Weights of a small contrastive audio-text model: encoder arch transformer, 5000 steps.
Rows from block 5 of the audio encoder of a small contrastive audio-text model, named by matrix and row number. Rows with one number belong to one neuron. Each number is 50 + 15 x the weight over its row's rms, rounded and kept within 0 to 99. All counts start at 0.
After each neuron's rows are labels from the 100 clips, of 14976, where the neuron reaches its highest value: "top examples" is what is common among them. Only what is clearly more common there than usual is listed. The data: read English sentences (LibriTTS-R).
# fc1: MLP up (encoder.blocks.5.mlp.fc1.weight, 1024x256), inputs 192-255
# fc2: MLP down (encoder.blocks.5.mlp.fc2.weight, 256x1024, transposed), outputs 192-255

fc1.619:64 48 27 54 36 31 45 33 37 28 55 36 44 55 33 33 51 50 34 66 53 42 21 33 83 36 23 35 35 55 32 70 33 39 45 67 56 46 32 60 26 48 68 43 42 28 47 57 52 40 52 52 53 38 49 35 55 31 57 51 59 35 79 37
fc2.619:19 53 32 48 57 74 23 29 46 54 61 16 62 46 58 44 58 26 31 56 41 64 43 32 63 78 30 34 44 37 81 41 49 08 41 53 60 56 40 41 33 23 72 51 27 24 66 71 52 62 48 58 67 87 25 39 62 58 41 62 63 65 48 49
top examples: voice: male

fc1.52:25 42 59 70 39 49 63 44 47 44 70 42 59 49 74 78 53 80 52 57 49 58 52 68 34 72 47 68 65 67 38 59 49 40 35 35 61 67 64 24 68 73 48 64 65 61 75 47 76 49 40 71 39 45 76 39 40 48 55 29 69 20 37 42
fc2.52:77 50 41 45 37 54 50 62 65 55 40 73 48 62 46 30 38 52 49 60 47 34 79 56 60 58 40 60 42 82 37 59 64 71 52 18 61 44 40 90 63 37 39 18 47 71 31 67 34 54 42 71 43 58 47 34 32 36 40 05 14 44 69 56
top examples: the word "i"

fc1.739:59 34 66 49 59 54 67 50 62 21 64 61 63 36 54 55 57 41 32 29 70 43 75 37 52 62 52 61 67 70 46 61 67 34 51 50 47 53 43 15 75 55 50 57 30 65 60 55 59 60 63 63 36 63 55 52 69 57 30 42 23 57 55 67
fc2.739:50 31 62 48 51 32 58 54 45 63 46 45 45 47 60 33 59 31 51 59 31 53 78 55 52 41 56 36 21 58 57 30 48 58 59 59 51 52 36 46 63 47 24 27 19 80 52 52 48 44 38 31 50 61 31 50 26 41 59 65 46 40 29 47
top examples: the word "you"

fc1.241:46 34 42 64 37 60 34 68 64 40 48 71 59 38 48 53 50 73 69 35 52 35 47 62 30 42 21 28 60 39 37 48 52 37 48 53 61 49 43 44 66 80 55 25 59 66 50 33 42 47 83 59 23 27 62 54 77 51 35 56 57 60 41 58
fc2.241:55 44 65 71 42 57 41 55 58 48 46 51 84 48 37 70 55 56 79 49 39 17 57 48 36 29 80 39 69 21 43 63 46 32 28 34 55 60 69 90 48 39 26 55 24 55 60 49 80 67 83 43 43 64 69 69 68 31 46 41 60 39 63 33
top examples: text has "she"

fc1.406:39 42 56 50 47 72 49 25 45 74 46 84 42 42 35 42 67 48 33 60 24 68 49 48 30 47 45 29 28 32 72 65 42 57 35 36 45 48 68 41 45 39 34 70 69 34 76 69 63 47 38 64 39 54 44 53 68 60 40 75 42 56 59 60
fc2.406:57 24 29 65 57 66 52 29 78 58 69 45 57 50 52 55 45 40 41 29 44 28 61 33 65 70 50 87 30 51 21 54 64 49 29 47 64 17 46 52 45 55 69 68 56 26 18 51 77 51 56 49 37 21 85 61 29 76 50 78 73 48 55 48
top examples: the word "i"

fc1.632:23 22 54 56 49 27 63 29 68 70 38 60 44 47 76 35 56 42 38 54 44 57 52 54 56 60 71 42 44 69 30 27 32 43 54 67 53 73 63 26 49 70 25 33 39 64 59 15 53 51 48 38 63 69 54 55 73 46 35 46 42 71 74 33
fc2.632:61 53 34 72 57 49 43 34 59 39 72 88 39 46 47 69 46 50 70 64 20 74 71 31 55 49 35 39 44 50 47 31 60 65 43 46 70 85 49 34 38 39 62 49 46 45 44 61 23 38 63 40 62 60 54 34 57 35 49 69 42 56 17 43
top examples: the word "said"

fc1.448:65 70 47 37 48 77 26 52 63 49 63 37 72 24 39 59 52 54 53 43 33 61 38 47 77 65 68 36 68 50 77 40 65 49 47 61 41 65 52 54 48 24 46 55 70 49 49 29 38 43 40 78 25 53 59 38 53 43 52 21 44 79 43 69
fc2.448:39 62 73 50 24 28 58 41 43 65 50 22 74 61 51 51 26 59 46 50 51 49 42 51 62 31 49 74 56 39 70 21 75 57 61 49 48 33 58 45 38 36 24 50 61 32 20 55 28 45 65 47 51 35 43 37 47 47 54 90 64 64 41 45
top examples: the word "was"

fc1.174:52 58 71 52 55 69 35 23 50 80 48 39 64 43 74 77 33 59 43 27 44 65 68 58 46 24 68 68 52 59 43 42 16 60 36 49 26 39 42 21 57 41 52 24 27 63 53 65 63 65 48 64 76 39 36 50 31 66 52 43 35 43 30 49
fc2.174:68 47 30 85 47 74 42 70 39 43 27 48 71 50 70 40 34 52 47 53 42 35 40 37 32 53 43 33 46 49 18 66 43 49 71 54 66 77 73 33 64 50 48 52 53 68 38 21 59 29 38 62 51 33 29 63 75 19 43 62 60 32 49 66
top examples: voice: male

fc1.74:39 27 64 42 39 38 17 60 63 56 13 58 35 55 32 42 53 33 32 27 48 51 57 31 44 51 74 66 48 65 28 52 56 63 22 37 28 62 75 46 39 53 72 47 39 54 63 44 53 59 21 48 60 67 35 67 83 64 50 36 67 74 36 77
fc2.74:81 49 63 69 26 30 49 56 36 54 41 35 75 51 23 35 51 26 45 28 27 60 59 84 49 40 50 49 23 46 31 74 61 55 60 44 57 61 34 61 36 50 69 83 33 57 40 30 71 33 28 42 44 27 43 69 46 67 50 29 53 44 49 49
top examples: the word "i"

fc1.490:26 43 67 70 30 33 77 25 36 63 70 69 64 68 34 55 41 78 59 59 61 38 40 38 72 66 43 64 65 53 25 56 51 60 69 51 81 61 54 48 46 53 62 78 34 72 26 55 42 58 51 39 58 66 54 32 47 69 34 63 56 67 73 62
fc2.490:74 60 27 54 24 43 43 76 67 51 58 32 42 72 60 52 29 23 66 44 44 66 62 66 56 26 66 25 69 46 63 61 52 53 42 44 46 27 41 52 50 29 59 41 49 72 72 58 13 64 55 36 43 53 26 46 46 65 66 47 62 56 53 52
top examples: the word "me"

fc1.505:75 48 64 36 47 43 74 72 69 46 46 42 74 27 55 79 45 46 69 58 60 19 54 41 43 38 60 31 44 34 54 46 36 41 51 62 53 37 47 57 74 45 74 69 37 60 55 51 36 40 39 37 47 55 63 39 40 43 36 40 31 69 82 45
fc2.505:52 41 49 38 29 68 54 43 32 59 42 38 47 42 44 22 33 54 48 45 44 55 37 48 38 46 53 66 36 70 33 69 48 30 43 66 40 50 54 65 64 61 57 82 24 50 58 42 55 66 69 60 40 66 50 64 21 41 13 56 44 19 52 68
top examples: voice: male

fc1.327:52 31 42 74 40 42 62 64 26 56 25 77 30 68 51 39 42 38 23 58 64 30 39 37 26 28 57 39 58 58 30 56 59 67 38 62 77 33 34 29 54 69 56 52 33 57 74 74 57 44 60 48 75 53 29 50 68 55 32 19 26 54 62 30
fc2.327:54 49 46 60 43 36 45 44 60 46 29 60 36 57 21 26 52 39 31 66 42 57 50 53 73 68 31 39 62 41 59 44 54 32 56 55 45 46 44 44 38 55 82 60 71 90 56 48 58 55 73 47 64 37 59 40 65 38 68 32 35 33 46 42
top examples: voice: female

fc1.200:43 33 61 60 30 41 77 75 64 37 61 63 45 59 52 73 50 50 49 54 58 36 41 51 42 48 40 70 51 50 50 62 47 42 26 84 38 70 43 38 53 56 31 44 71 52 28 44 47 36 47 39 28 26 53 61 65 57 52 50 58 48 30 41
fc2.200:30 63 81 34 51 46 56 72 77 76 44 50 30 66 19 45 55 58 50 73 57 67 65 46 41 47 56 52 43 72 52 29 36 47 44 50 28 33 59 53 53 68 65 61 53 56 57 70 56 48 32 27 53 43 49 49 55 41 54 48 50 57 58 59
top examples: the word "i"

fc1.197:57 56 69 30 44 22 68 83 61 57 45 49 59 50 48 57 57 67 62 55 50 53 48 63 44 38 44 40 58 62 72 35 61 35 40 33 31 45 54 71 62 62 45 49 39 68 40 28 46 70 61 65 39 51 55 64 42 40 64 50 21 60 66 26
fc2.197:42 43 42 72 55 33 77 46 65 60 58 42 29 63 27 51 37 61 32 52 14 75 87 42 64 45 38 60 31 38 60 46 36 66 54 45 56 60 44 55 46 35 52 52 58 66 57 67 17 49 34 63 99 44 65 47 50 42 60 71 48 43 47 25
top examples: the word "said"

fc1.688:30 53 62 49 72 71 59 47 62 56 37 74 73 67 39 32 54 50 31 33 45 38 79 70 34 72 53 69 32 40 42 58 51 35 61 50 57 42 71 65 34 81 48 01 44 68 34 50 77 73 40 64 33 60 49 41 39 41 55 54 71 55 48 71
fc2.688:62 62 46 66 63 40 36 50 53 47 75 79 74 54 21 27 59 52 46 48 59 59 28 47 65 62 54 59 39 54 43 61 41 46 61 54 21 65 58 59 41 44 47 50 22 71 36 52 14 46 44 43 50 64 40 61 70 79 59 54 46 62 17 36
top examples: voice: female

fc1.2:26 27 63 36 62 48 36 53 61 43 62 36 69 40 74 66 40 56 58 12 52 64 58 45 43 39 38 35 55 30 32 59 58 39 21 56 50 36 39 42 76 56 61 78 80 27 59 47 61 71 45 63 53 34 34 43 37 50 74 51 62 51 55 57
fc2.2:65 48 40 16 30 51 66 49 70 60 42 69 53 62 51 55 10 50 43 32 77 41 73 58 44 38 38 57 65 43 65 58 65 48 33 46 62 49 39 45 57 47 52 58 83 47 55 26 61 40 36 87 32 54 48 56 69 65 49 56 43 64 54 60
top examples: the word "her"

fc1.694:42 47 44 45 42 57 65 67 54 35 46 50 62 79 41 42 80 55 62 46 52 48 81 21 69 46 70 31 54 22 34 36 54 45 51 86 42 41 47 41 26 43 57 57 56 58 29 63 55 48 58 55 44 54 66 32 60 48 40 40 66 60 38 76
fc2.694:61 10 43 45 33 12 33 65 63 38 32 60 66 58 38 64 60 44 62 42 33 41 42 45 62 59 60 61 46 56 69 62 29 45 57 25 49 54 48 56 33 48 74 65 70 49 68 62 43 17 33 46 58 32 65 58 41 34 85 63 54 49 57 57
top examples: the word "not"

fc1.497:44 66 35 71 48 42 35 20 45 63 66 25 59 48 34 40 62 38 51 60 72 65 55 44 76 63 51 68 41 30 23 49 57 54 53 49 66 46 35 61 37 41 49 59 55 48 30 61 66 37 57 42 40 57 85 54 34 27 45 27 53 50 45 63
fc2.497:46 28 09 46 51 70 38 40 66 50 67 22 44 49 42 27 51 56 44 60 40 61 41 50 65 61 43 44 42 62 64 51 49 37 32 59 04 53 32 73 34 72 49 30 39 47 55 65 62 32 43 45 84 61 31 54 59 80 57 66 52 39 62 41
top examples: the word "with"

fc1.312:31 50 57 36 31 75 49 30 28 61 30 28 48 20 56 79 80 52 64 62 37 34 42 57 61 50 56 38 35 22 46 47 32 36 57 75 67 35 68 62 45 56 66 73 68 38 59 40 40 18 25 62 85 22 36 49 39 49 58 25 69 52 60 28
fc2.312:29 28 75 39 49 41 48 57 42 41 64 66 33 50 52 49 39 58 24 62 63 54 40 46 60 63 52 53 77 74 65 63 48 35 50 39 32 49 61 62 32 46 75 52 23 66 77 29 92 62 39 42 60 60 28 44 82 66 63 59 40 36 45 48
top examples: voice: male

fc1.164:32 43 78 59 39 28 68 70 43 74 64 32 57 17 54 42 57 58 73 19 32 66 34 61 44 48 61 63 67 58 38 45 36 44 46 79 67 35 63 54 63 53 46 48 48 25 70 69 67 54 40 26 58 35 63 40 49 57 70 37 56 37 21 26
fc2.164:56 56 51 75 44 26 53 34 74 49 45 51 55 39 54 27 51 58 36 44 61 56 83 62 40 45 61 61 52 63 04 42 17 45 75 25 42 58 61 51 30 51 67 52 17 61 29 60 78 71 59 37 78 64 28 59 55 87 44 52 37 29 49 46
top examples: the word "i"

fc1.480:72 35 70 69 57 45 78 30 59 39 48 61 46 47 43 33 64 65 32 17 53 56 31 62 65 58 47 83 65 51 39 43 57 27 43 24 51 56 60 60 67 46 12 57 47 34 65 18 34 45 41 31 55 60 53 55 60 51 50 48 57 51 49 34
fc2.480:31 58 41 51 33 43 43 68 63 55 43 28 09 22 04 43 64 74 49 43 74 64 37 63 58 56 58 66 38 54 40 60 42 48 45 30 46 63 20 30 26 61 65 45 42 29 39 46 33 39 31 50 40 55 54 64 57 28 31 60 44 32 50 39
top examples: the word "i"

fc1.306:57 54 74 49 27 35 79 28 29 73 53 32 62 61 36 21 28 64 60 57 74 49 65 42 64 64 44 39 62 52 60 61 78 61 23 40 60 26 29 64 40 31 48 17 80 50 54 28 54 45 41 57 76 55 35 52 50 45 46 16 37 44 61 58
fc2.306:46 67 72 78 39 66 71 56 55 73 60 69 64 71 52 35 32 54 37 56 27 65 39 31 50 72 39 47 39 65 51 03 60 55 65 67 25 68 41 63 50 67 54 33 31 56 30 63 36 47 27 74 72 31 48 23 63 37 58 48 41 37 48 74
top examples: the word "you"

fc1.250:34 59 58 46 26 65 47 71 41 40 35 51 75 52 65 64 53 40 56 48 37 52 27 29 77 60 57 33 69 17 26 28 54 51 22 77 30 42 58 18 61 65 29 59 25 38 61 23 62 55 70 56 47 61 92 51 31 59 47 40 36 40 43 41
fc2.250:50 24 56 56 29 47 43 49 51 36 41 36 42 42 45 30 75 67 55 39 50 44 24 08 52 60 50 42 31 68 46 53 47 46 50 22 60 60 47 28 58 64 81 40 52 48 24 58 43 61 61 47 85 55 56 26 41 17 45 50 25 61 40 68
top examples: voice: female

fc1.400:48 54 72 65 28 26 24 78 58 68 46 41 66 33 62 63 55 49 70 60 67 68 40 60 52 56 64 72 28 49 60 40 74 64 67 43 33 61 67 32 72 49 52 59 46 41 57 42 46 70 54 31 56 37 48 43 54 39 42 36 45 46 52 74
fc2.400:19 59 76 42 20 47 37 48 40 54 66 58 31 71 38 47 59 52 55 69 84 57 47 66 26 72 80 36 62 66 42 42 75 48 75 50 61 57 40 42 45 37 87 58 41 83 48 53 44 56 37 61 35 45 86 46 65 47 62 44 31 39 45 61
top examples: the word "not"

fc1.630:17 40 72 35 53 34 63 57 61 53 52 48 48 67 38 29 66 62 49 29 67 60 33 73 59 75 54 45 66 43 40 23 83 48 65 59 67 58 30 28 62 62 33 31 59 65 74 22 71 27 64 59 38 43 34 47 65 50 31 49 52 50 45 25
fc2.630:45 66 45 43 48 33 81 59 63 54 71 48 61 39 67 38 25 30 48 34 45 39 74 58 58 60 56 66 69 31 43 39 47 65 50 59 77 66 57 38 44 69 62 50 47 51 35 54 44 28 75 28 67 57 44 62 32 26 77 57 29 60 11 56
top examples: the word "i"