Rows from block 3 of the text encoder, named by matrix and row number. Rows with one number belong to one neuron. Each number is 500 + 25 x the weight over its row's rms, rounded and kept within 0 to 999. All counts start at 0. Numbers have three digits each. After the name is the row's rms in percent of the matrix's.
# fc1: MLP up (text_encoder.blocks.3.mlp.fc1.weight, 1280x320), inputs 64-127
# fc2: MLP down (text_encoder.blocks.3.mlp.fc2.weight, 320x1280, transposed), outputs 64-127
fc1.231 093:485504516523468557516478522537476468466507471493508472490506551526515506516472537473499494492498495480482525512490509542504462492516474487495493526476428474492531510499491535484507463513506450
fc2.231 097:493494426502528473505470509503487488494501494523482462467530519518528469510496488504534463478520472487465510512517457458514502472497481442480475523475489503501487495499487494482482497474496495
fc1.232 105:507456510505505495503510487462478514481481557463495519455452508550468533497531528505498500483480464512491480453508488529495489470469516447525492506507518536497534495513506502475481516515501472
fc2.232 109:476487495521493490446447502479477516477512526500500483506525541490491512441488509528516491535504483532549461518500452571465490495444468524476503498539497479454468512490465509502521499512494523
fc1.233 088:508475503492441454481527511506488511461502510490448511530512513513481501469478530491502490532505510474458499503520499554500493494480517514519509516502514443481495491532487549452484439519483507
fc2.233 092:491507518483507490454532529489480512507509508500529497538527508511471556485498482477465453512518525500516523514515524492505489447518488529481503494458523474521498511465536491484481511465475547
fc1.234 101:517496445509461448515491510445518506525510502536483507506478491492532490502537480475493474476542450470462538495485478477510493522485420517515497502520463546553458483494490527487570526487483514
fc2.234 106:535518503495472491525516470517528485469503481521519487513477463495498520523477530513489506496492510466538561486480526550479515510473489529498484447482540545522459518519514512492491459466569469
fc1.235 092:474460533521510524525520505479502480527485502477499453521512522511440525512493496540518465476469537519478519537481530544512506472446473516488499472477473494510545493541485512511513499486509531
fc2.235 095:514480519483475515536519525525549503529490451493500505521520485518474528538516488498498480504501553511518495506446517454448505518513522519484483475459497479515500501496505481497490481484485474
fc1.236 104:482439483479503496501506477478491541508520484513451519510438479483493540501517496460525535503516480505511519519505496491467521460511445501527488518448508521489492494523500472480484507489495505
fc2.236 106:501492535474499463527517520494538488462494472459507508539500520485498521525463498491456495504513487476472510445522519481538489553505516553502510532472503479498467480487470539486527490527497459
fc1.237 100:507461483532541472496540506488486498502491495557513501541480476483455493483532475495538497460523508473492496498491517525507501516522515542507522491492462554551514506519483506534469537512503511
fc2.237 097:503489506489481549509505515476532497470519510488488519515477496507488542536446531474526499495544527486520542494482490485497479446516520539559494478448515538518474483507524538495478529499503496
fc1.238 086:538482496479440536506491530468503487535491533539488503467481499475480485500528481522503464496521506488487518536511529480495493504510529514478538499541513472455512525467525475492494511518515524
fc2.238 085:507511532474476485509511508503525473488485496514479510437492524466494475517450524510466520514478555473487521497501485538475526502524501461445474507506520512490507489519512479492482464511513472
fc1.239 089:486467482521496502557485515539500527511466479485489523498532506530476450487523532457465483529495439495522478497513478520494517503491464500518474483478473503530518504500509509531510496455495514
fc2.239 092:479515532496512522472500530502440453471508478491489461469535517489505495503473509458537544519543490522465480456489474513487487462453482511534482478530557515485490486518528456514486523494510503
fc1.240 094:507496506498494505500484493464502516501470514490488487514478477492471492500503502509505454480460480477488549485495491542517539491520509495515474506486487478496530514547515473513541488554488485
fc2.240 095:557509532461513538532535521480475470518491480505508520562485503449521465506498498506495573511517540493508510505508479466513482484480500540468505543474520488505500509509553516507507551521545510
fc1.241 114:564443466550492484505498482491537511466478528501519425515451511511507474446491516488480532492512476524489472501507520504511497476506504538487493495515477476490517498533512532493534504539442480
fc2.241 107:555471489535511479474511464529524453490482474526500531490499534457535507496524413526512498530498518502519490547481476502519539497530457494475552503489471497485508474508490476510485465501520510
fc1.242 096:506537507514485523522476526451546499491501527513461479490460473483454542487475503502459467524522520528455553488531519510496510453504479533512518481512495495505491515491493487489570514462487498
fc2.242 094:541473469493419461504443566490534473481466478509489539474548510493515489477534481535464520465491491514515504520520468490466521481515541525467524461500533497459474506470526548556522474487536492
fc1.243 093:465491467513554481480495505491495470555542520490511503532496486493538472489521486469525487501516473525482519492532500496535499481520478553512535518507485495497497533533494510450519516521482448
fc2.243 097:514494528514481517539504482496419442465496471495545453504503530517494448488476520493482487530558488535527497520497526492490524525526539482509510537458528499499523448538535499461527472523509513
fc1.244 098:500478520507523464486536523474475483517501540524514484503492495532498448531490481489500496478484485486508523524463487501548513492561512492524475498476489477457533513503462488512503497496483465
fc2.244 087:507517530494493482506462510488495456496502535504490515489518520507505500548513546483532509479489552524516447514501497482518559458519514508448501538477479528513490418463524496489515504491487462
fc1.245 098:515494532510489454478492488512522514463453503493522492482493458506446523489478505562452477520470548513481485504524491479501497493470480523529471472473485478507500489530496487497467506535501463
fc2.245 102:473465492473511466552557476487515492475525540506465510503516497466491489501514479465480507468478505528532486519499499523528480533543475519486507497461506485500525520489508523522543541504516477
fc1.246 094:462461518487462477524510527470521539502505490506490501542499498470494455491488553466517493497514490488436534523507500537495500522490503496505488526509469459489484492536496491482493522511523500
fc2.246 094:503494481478503557514484455535506444529504501490563499462476511466469512497518468534512543496461533509457481501500501556514557481500521472503505513476509455471523486492507456489491449496467483
fc1.247 110:485454483522506487503518521515494547515470502459508511480479470513436481491482501493491503507472465504535527515456511528441473465480485492507501477511499536487524525516496480499516480491542470
fc2.247 098:464530482452475473493542540519517523464494512516487508487509553487474524512482544455507532516514489569513489455489459522462524477481467549518496478455455472503469448464458512514515530470499536
fc1.248 094:558493512483465528472497484455469520499488499475474499489448506488497480523478506524485496503436450513468500505532450485498525450556454479541523519486492506517547495442514481470534518502491448
fc2.248 094:534465489485502522475415499465459498502485478541510505512516507478511489452495497533517505500474514537519505533509496522528536480546493476486510503513489504496553529536457548520499518508486538
fc1.249 110:513521483454477533498503490467516518485496493530493530493550525538448526562502521457482530507549479514504534509480536519448510481502514508535488513534449510501503499456513509520524477484508510
fc2.249 107:478455451459493499507507524486478485466513539515538481459516482532547461520497500508480515518520510488476512467507498508477494483469531508481504506480520501532504472454490469485479503505487476
fc1.250 108:515445517494487470502502490489492526493470526476541464514452506470459525521506499505520491498462463502525532500496492506476493459509499530486512517503512536453497512485492477525489508541539494
fc2.250 113:527472529484521521526529525496492489502462492493513462476566545464508545527490467484492490513504518515507526481488488499461528498571484503502462498516432482458511508502463516564492508472542514
fc1.251 105:562512485474489500468505470474510507503508509494498486459493566543481529490508505473461503561513495512524519522500506488485513497500512514515514495531528475475530495512498488506532480545506492
fc2.251 113:499504489479492484538471508499491511509443482528448482448495478505525470474499511512451438472499476476504490505486499512535463528521506487513524506525517545486511494484492520486508497500486489
fc1.252 092:467476523512494485520535440515493496508526494484444490479511484540499479503501520535448452455493506499510502525488478486517509479479493530474510476488505486472504487517518437527482501511483453
fc2.252 092:471513524446489536532509517525499506493496483487464435487503449489490490519484501485540512463488498471443489487512480454490467509481469483519491537491480521528523512513500535503523498495495472
fc1.253 103:446516473479497469507484501492480495537499480487512476558507447501469509496524524457548526481507487490524511511473530490477540508480465477533513507545526482464528473470463519531519495511539499
fc2.253 099:500509535479499555516515488484451482482496466466524470503447492481484479542449537496509535499524522461518522496464487523524522540459503524517474512479517515526460501526526503491480478496483474
fc1.254 097:533493522499526487502525520505529532463522494537461509452511539472465484503498494512497513540473467502512487497471536542471482461457462498545523462527478491567508491491525514524541518516450493
fc2.254 101:503513468515475473480478480515480500437521525526477534474477500505558515498518496517458443552490513526464486506471503504493517463487536553443555493477521471511482489495483498494553537455504462
fc1.255 099:539500481497489523478487487486472549478491537482495459471520554553484508460502517487525508502487518528489497435531470505515516490525504507497454522482521496520488503470517470451514457545519499
fc2.255 101:463508496494507496478487506493475501459489498472478486575556541504518483478514474521520477499533473482509536498509502539518468522509515511501506517545517515520559515516479501460484546517461507
fc1.256 112:536480478476485507495470443529508475484475491513532514522521495490513538503512504491537490510498539505471499516507471478538487485498530509497509475544473476494479541536495508478465515545507483
fc2.256 115:515547480476527489522535480507559491491449528489479509535467476485488473486511509479521508531526474464524505486466498489501467497513490518509482521490525547491473512514570479464503481520498515
fc1.257 099:502476480510457468488466534462476537484463521497455489500485464504471499506530492477524477521531452503458508523527508510534557544460469511493521520562464517542504499520481494512513496516465519
fc2.257 102:499502490473479469512502470512520499471488467479513496506471516494465480516449472503453507484551498516496537535500538500525487534506513553514498448473486510504484492514521508494496486468517484
fc1.258 090:463490471495506489506509490487489509486532480521506491523518448519473490506563501489506494487550512508459478479497472519518501499482484463444524481517474470525496494556506521483526478514515488
fc2.258 086:530499519477474567499499483455459490475506500491484512484488489499478524511477519475562533511465589522515497506500487485523528488454498479515480486502543484537508495497505503467455470558495503
fc1.259 107:524521511476510528485495490506541487480477522501484460488491533509511461488497500489523472525510480494501508489469488490490486464500522479532470501532530531470488518494539467476480537544536504
fc2.259 104:521487504458473504506488488479486555452499484515481499465459455540518518501492511476445520503491502527523484493487489485513447493495510466537477527519501504497462448536524509498508500463497496
fc1.260 109:506473512526542514520477502483491497455511491502510506493445523496446440519507522481505544490505503542494502531514528517538480493499487526504498476516467505482527507477519524515476480534479483
fc2.260 103:538508478512502557500501445521515493540496462493508520474483527529472474506539438501485511512518510497488466531495469492526473456507479474487545472493507494486503468493546512457487471489484523
fc1.261 102:516515420545473541511488488460498501491506499459464479500518552521477522497491523482483503485499497499479498486468529494513516492492476478516486525469467525539476485545491511503486472475474471
fc2.261 108:462438490548517491537476476511517467501470492518517478479462481502519521483542499533493459535517470516485487479527521495545495431471519485498516525584468493496521479493495510525491534495457512
fc1.262 097:486457492524520509518489533496470502464525472491508474516493460479471479511480495489480499490461483517508491523470531538496548505477479479470482535469509518530500503517493463521465492518491508
fc2.262 098:488506509496534517508510491468477535510516454477547535516521544506490457521505486464477509489472498530437487473483536476482495478525493548511509484478489476516495486511523534461542500486473545
fc1.263 095:500472483502441542486510522484524493515505526499517527520489516506492465499475502547521448491490480450483461474484480536507483528525447477496511510493461485501499505552488470543489493523515463
fc2.263 090:459507449492506467515529467504473520508515516482507526498492498469476520521489504518514505465505490481499522480527518522513516525487495519510562458489497507508495470485480474510495506468506547
fc1.264 097:485499482488494496535493475476467483486504471499536495512507520480515504515502532508469475528507528527504476539526535528493525507495513508490518512540511492470501502491545499529527526499547515
fc2.264 100:543507485486475490524501495469530501523464452530503502507475486519470430521478467525502499506492541485513514475477509455543491512534492461505443490476550525457481514468519515475464479504490487
fc1.265 104:528492517521479490500534482452560545506502514478519476511456464447471539500546507502472525521503430501483521453501473505475514503541552473530518468485496452488485512503529489489499502519520548
fc2.265 104:517498514488466471465503516539543475456459537518485558506549515473498568511480507490515517535502534504491472503468515497527549463507531510467526487494523473469472491490521489518508475508514544
fc1.266 102:511528499491445514537492479498533508471488529502526536510511444480478521510491513467504465523490479511444475497465530541537490483476496484526489495526478479463504521521543546538498505528518462
fc2.266 097:487488482503488492495505451503439537457508513507497531497523504500493523515443475477497529505539517457501479534491484500513496490473497519535557494505519526477469503501528513482498505525502525
fc1.267 099:477486514504482522463511471504515499521473485532435520530523498470487534474513495508485463505507489489490517504507513547525504499472464520531501494527480520481519480536499544520510524485533494
fc2.267 096:534534531475517508509522492518516498476511467503529451495524518481444471525464500494496469509528462481488504478518522518510481474449489533465461518460543490492487514507500505494521466516515519
fc1.268 111:493481522508529516540526487484502513489483488501518507509469499520466492481527516476489496426516499504480509537492508500472468476502482535482486492499509527500544504525546496531465528548482503
fc2.268 108:498475476478520540499481494511543465502528484490499504463479485543474528515476498489497509494480512498457497490530464490502461475472544464544526482500517513440481473459559484510453475514510462
fc1.269 104:497512550516513480535518458531496499497519504541515490529476521510466509501458511481471513506513567490478493507544515510452529497451522484486465560473488496518546517478505482535480517521525518
fc2.269 109:541481482475506498499488494530489526506491493476468500525510478564492486484459503473470476549518486479485485469472516446467463494497522485504509529473495493513521501504507478492498474501498459
fc1.270 097:496439462505498539446472526486462513471492475475515526458470547545461463507485537502504530465480482456497483483500511481476462521520501488511507528518479492463551486530496452527484481478483467
fc2.270 098:477494507489490526502535496533493516492481532470516510486509500431460490510499500526520515506527538474455498507534504480500499508485497517497489515501506495497499495507470525525516536485478507
fc1.271 113:490512562482501504538488477472514491502493494464524503505508473512443534518469513502526513499454507477495518509497493470502520497523535478506486459538530492478524515497522462521511514486515522
fc2.271 100:487498493450500508478542495467502495485468554537447532498519474489469507509500514480472516514498527510483528507511480534453473501490496531500512500442559526513508457456517544485497480507458487
fc1.272 121:481477455481482543523518520495489536509512531525451522514484509534491482444504500484550481524515464508501542524501540499480466502503501504454489554499517553515503513506494472548486486505496490
fc2.272 110:511502476482497496474509503516491504475488493489540488523437483520465498500517572486445504480496498503500485486485465480459459510470511504505511530524482503533508533541503501507424533508516474
fc1.273 099:515522470485510530503499501489488503485521541520469479458474518540513505482487523477480496468542494521530478525493475434485479515480492467478504519492470526461477485446481516510500467463504520
fc2.273 100:504483467509504539527458522502511538496540473519489472460487515531506484498548470499486509426537474494496506504495445472466455482510504461465477527499504544469490535501519512486498558528499454
fc1.274 103:553514481495462498515505450537464501507541467528462527488483508417507530470504525516528474525491456498510513482532511511526536498476503467515508507484512473525459494500491555520508451470499533
fc2.274 098:487558504525487477488554457531509484477466546494480529507480492524482520480467481477486482543561486450482503519503549538521482467525482532461514465471517513514513528502482481488497534491503537
fc1.275 092:504524509547485505462522459473506489501479509503512480531502461518487486543532501467527494506506507538515499539479464493500483477486529471509499523522517483473518520488523489495546492516500527
fc2.275 090:517493473497449537455497514481499493525454528458479537523493478519505494503496500493488540451518517433502525469524521484497493503496487510505525506495542486495492476481514512526483483506515531
fc1.276 105:498486567551537489495472457507478485475473545461486478515479530492457506497513516460454500466501476493522484457472459517462471520497497505495511504476508528472503483516505487537521512532491487
fc2.276 109:493492519517535511480462517494517484486534554500479529502556546497463503487494435537496508531505487522506481478504486513493530488490465489488485539512454498476497552540505493517463465506532475
fc1.277 091:496507466492502503526487562505536541456514506543489508526545474495478511525496508449437484485516488513485471459509507507474505523480497499500509455513468482472487495524529482492487544550477510
fc2.277 096:498487521478520518556509461490483504531512484541498484518541491458454534476506478465517508484477514525524505478463494507494510487449526476528525467477487499532521514463523520501516459505518453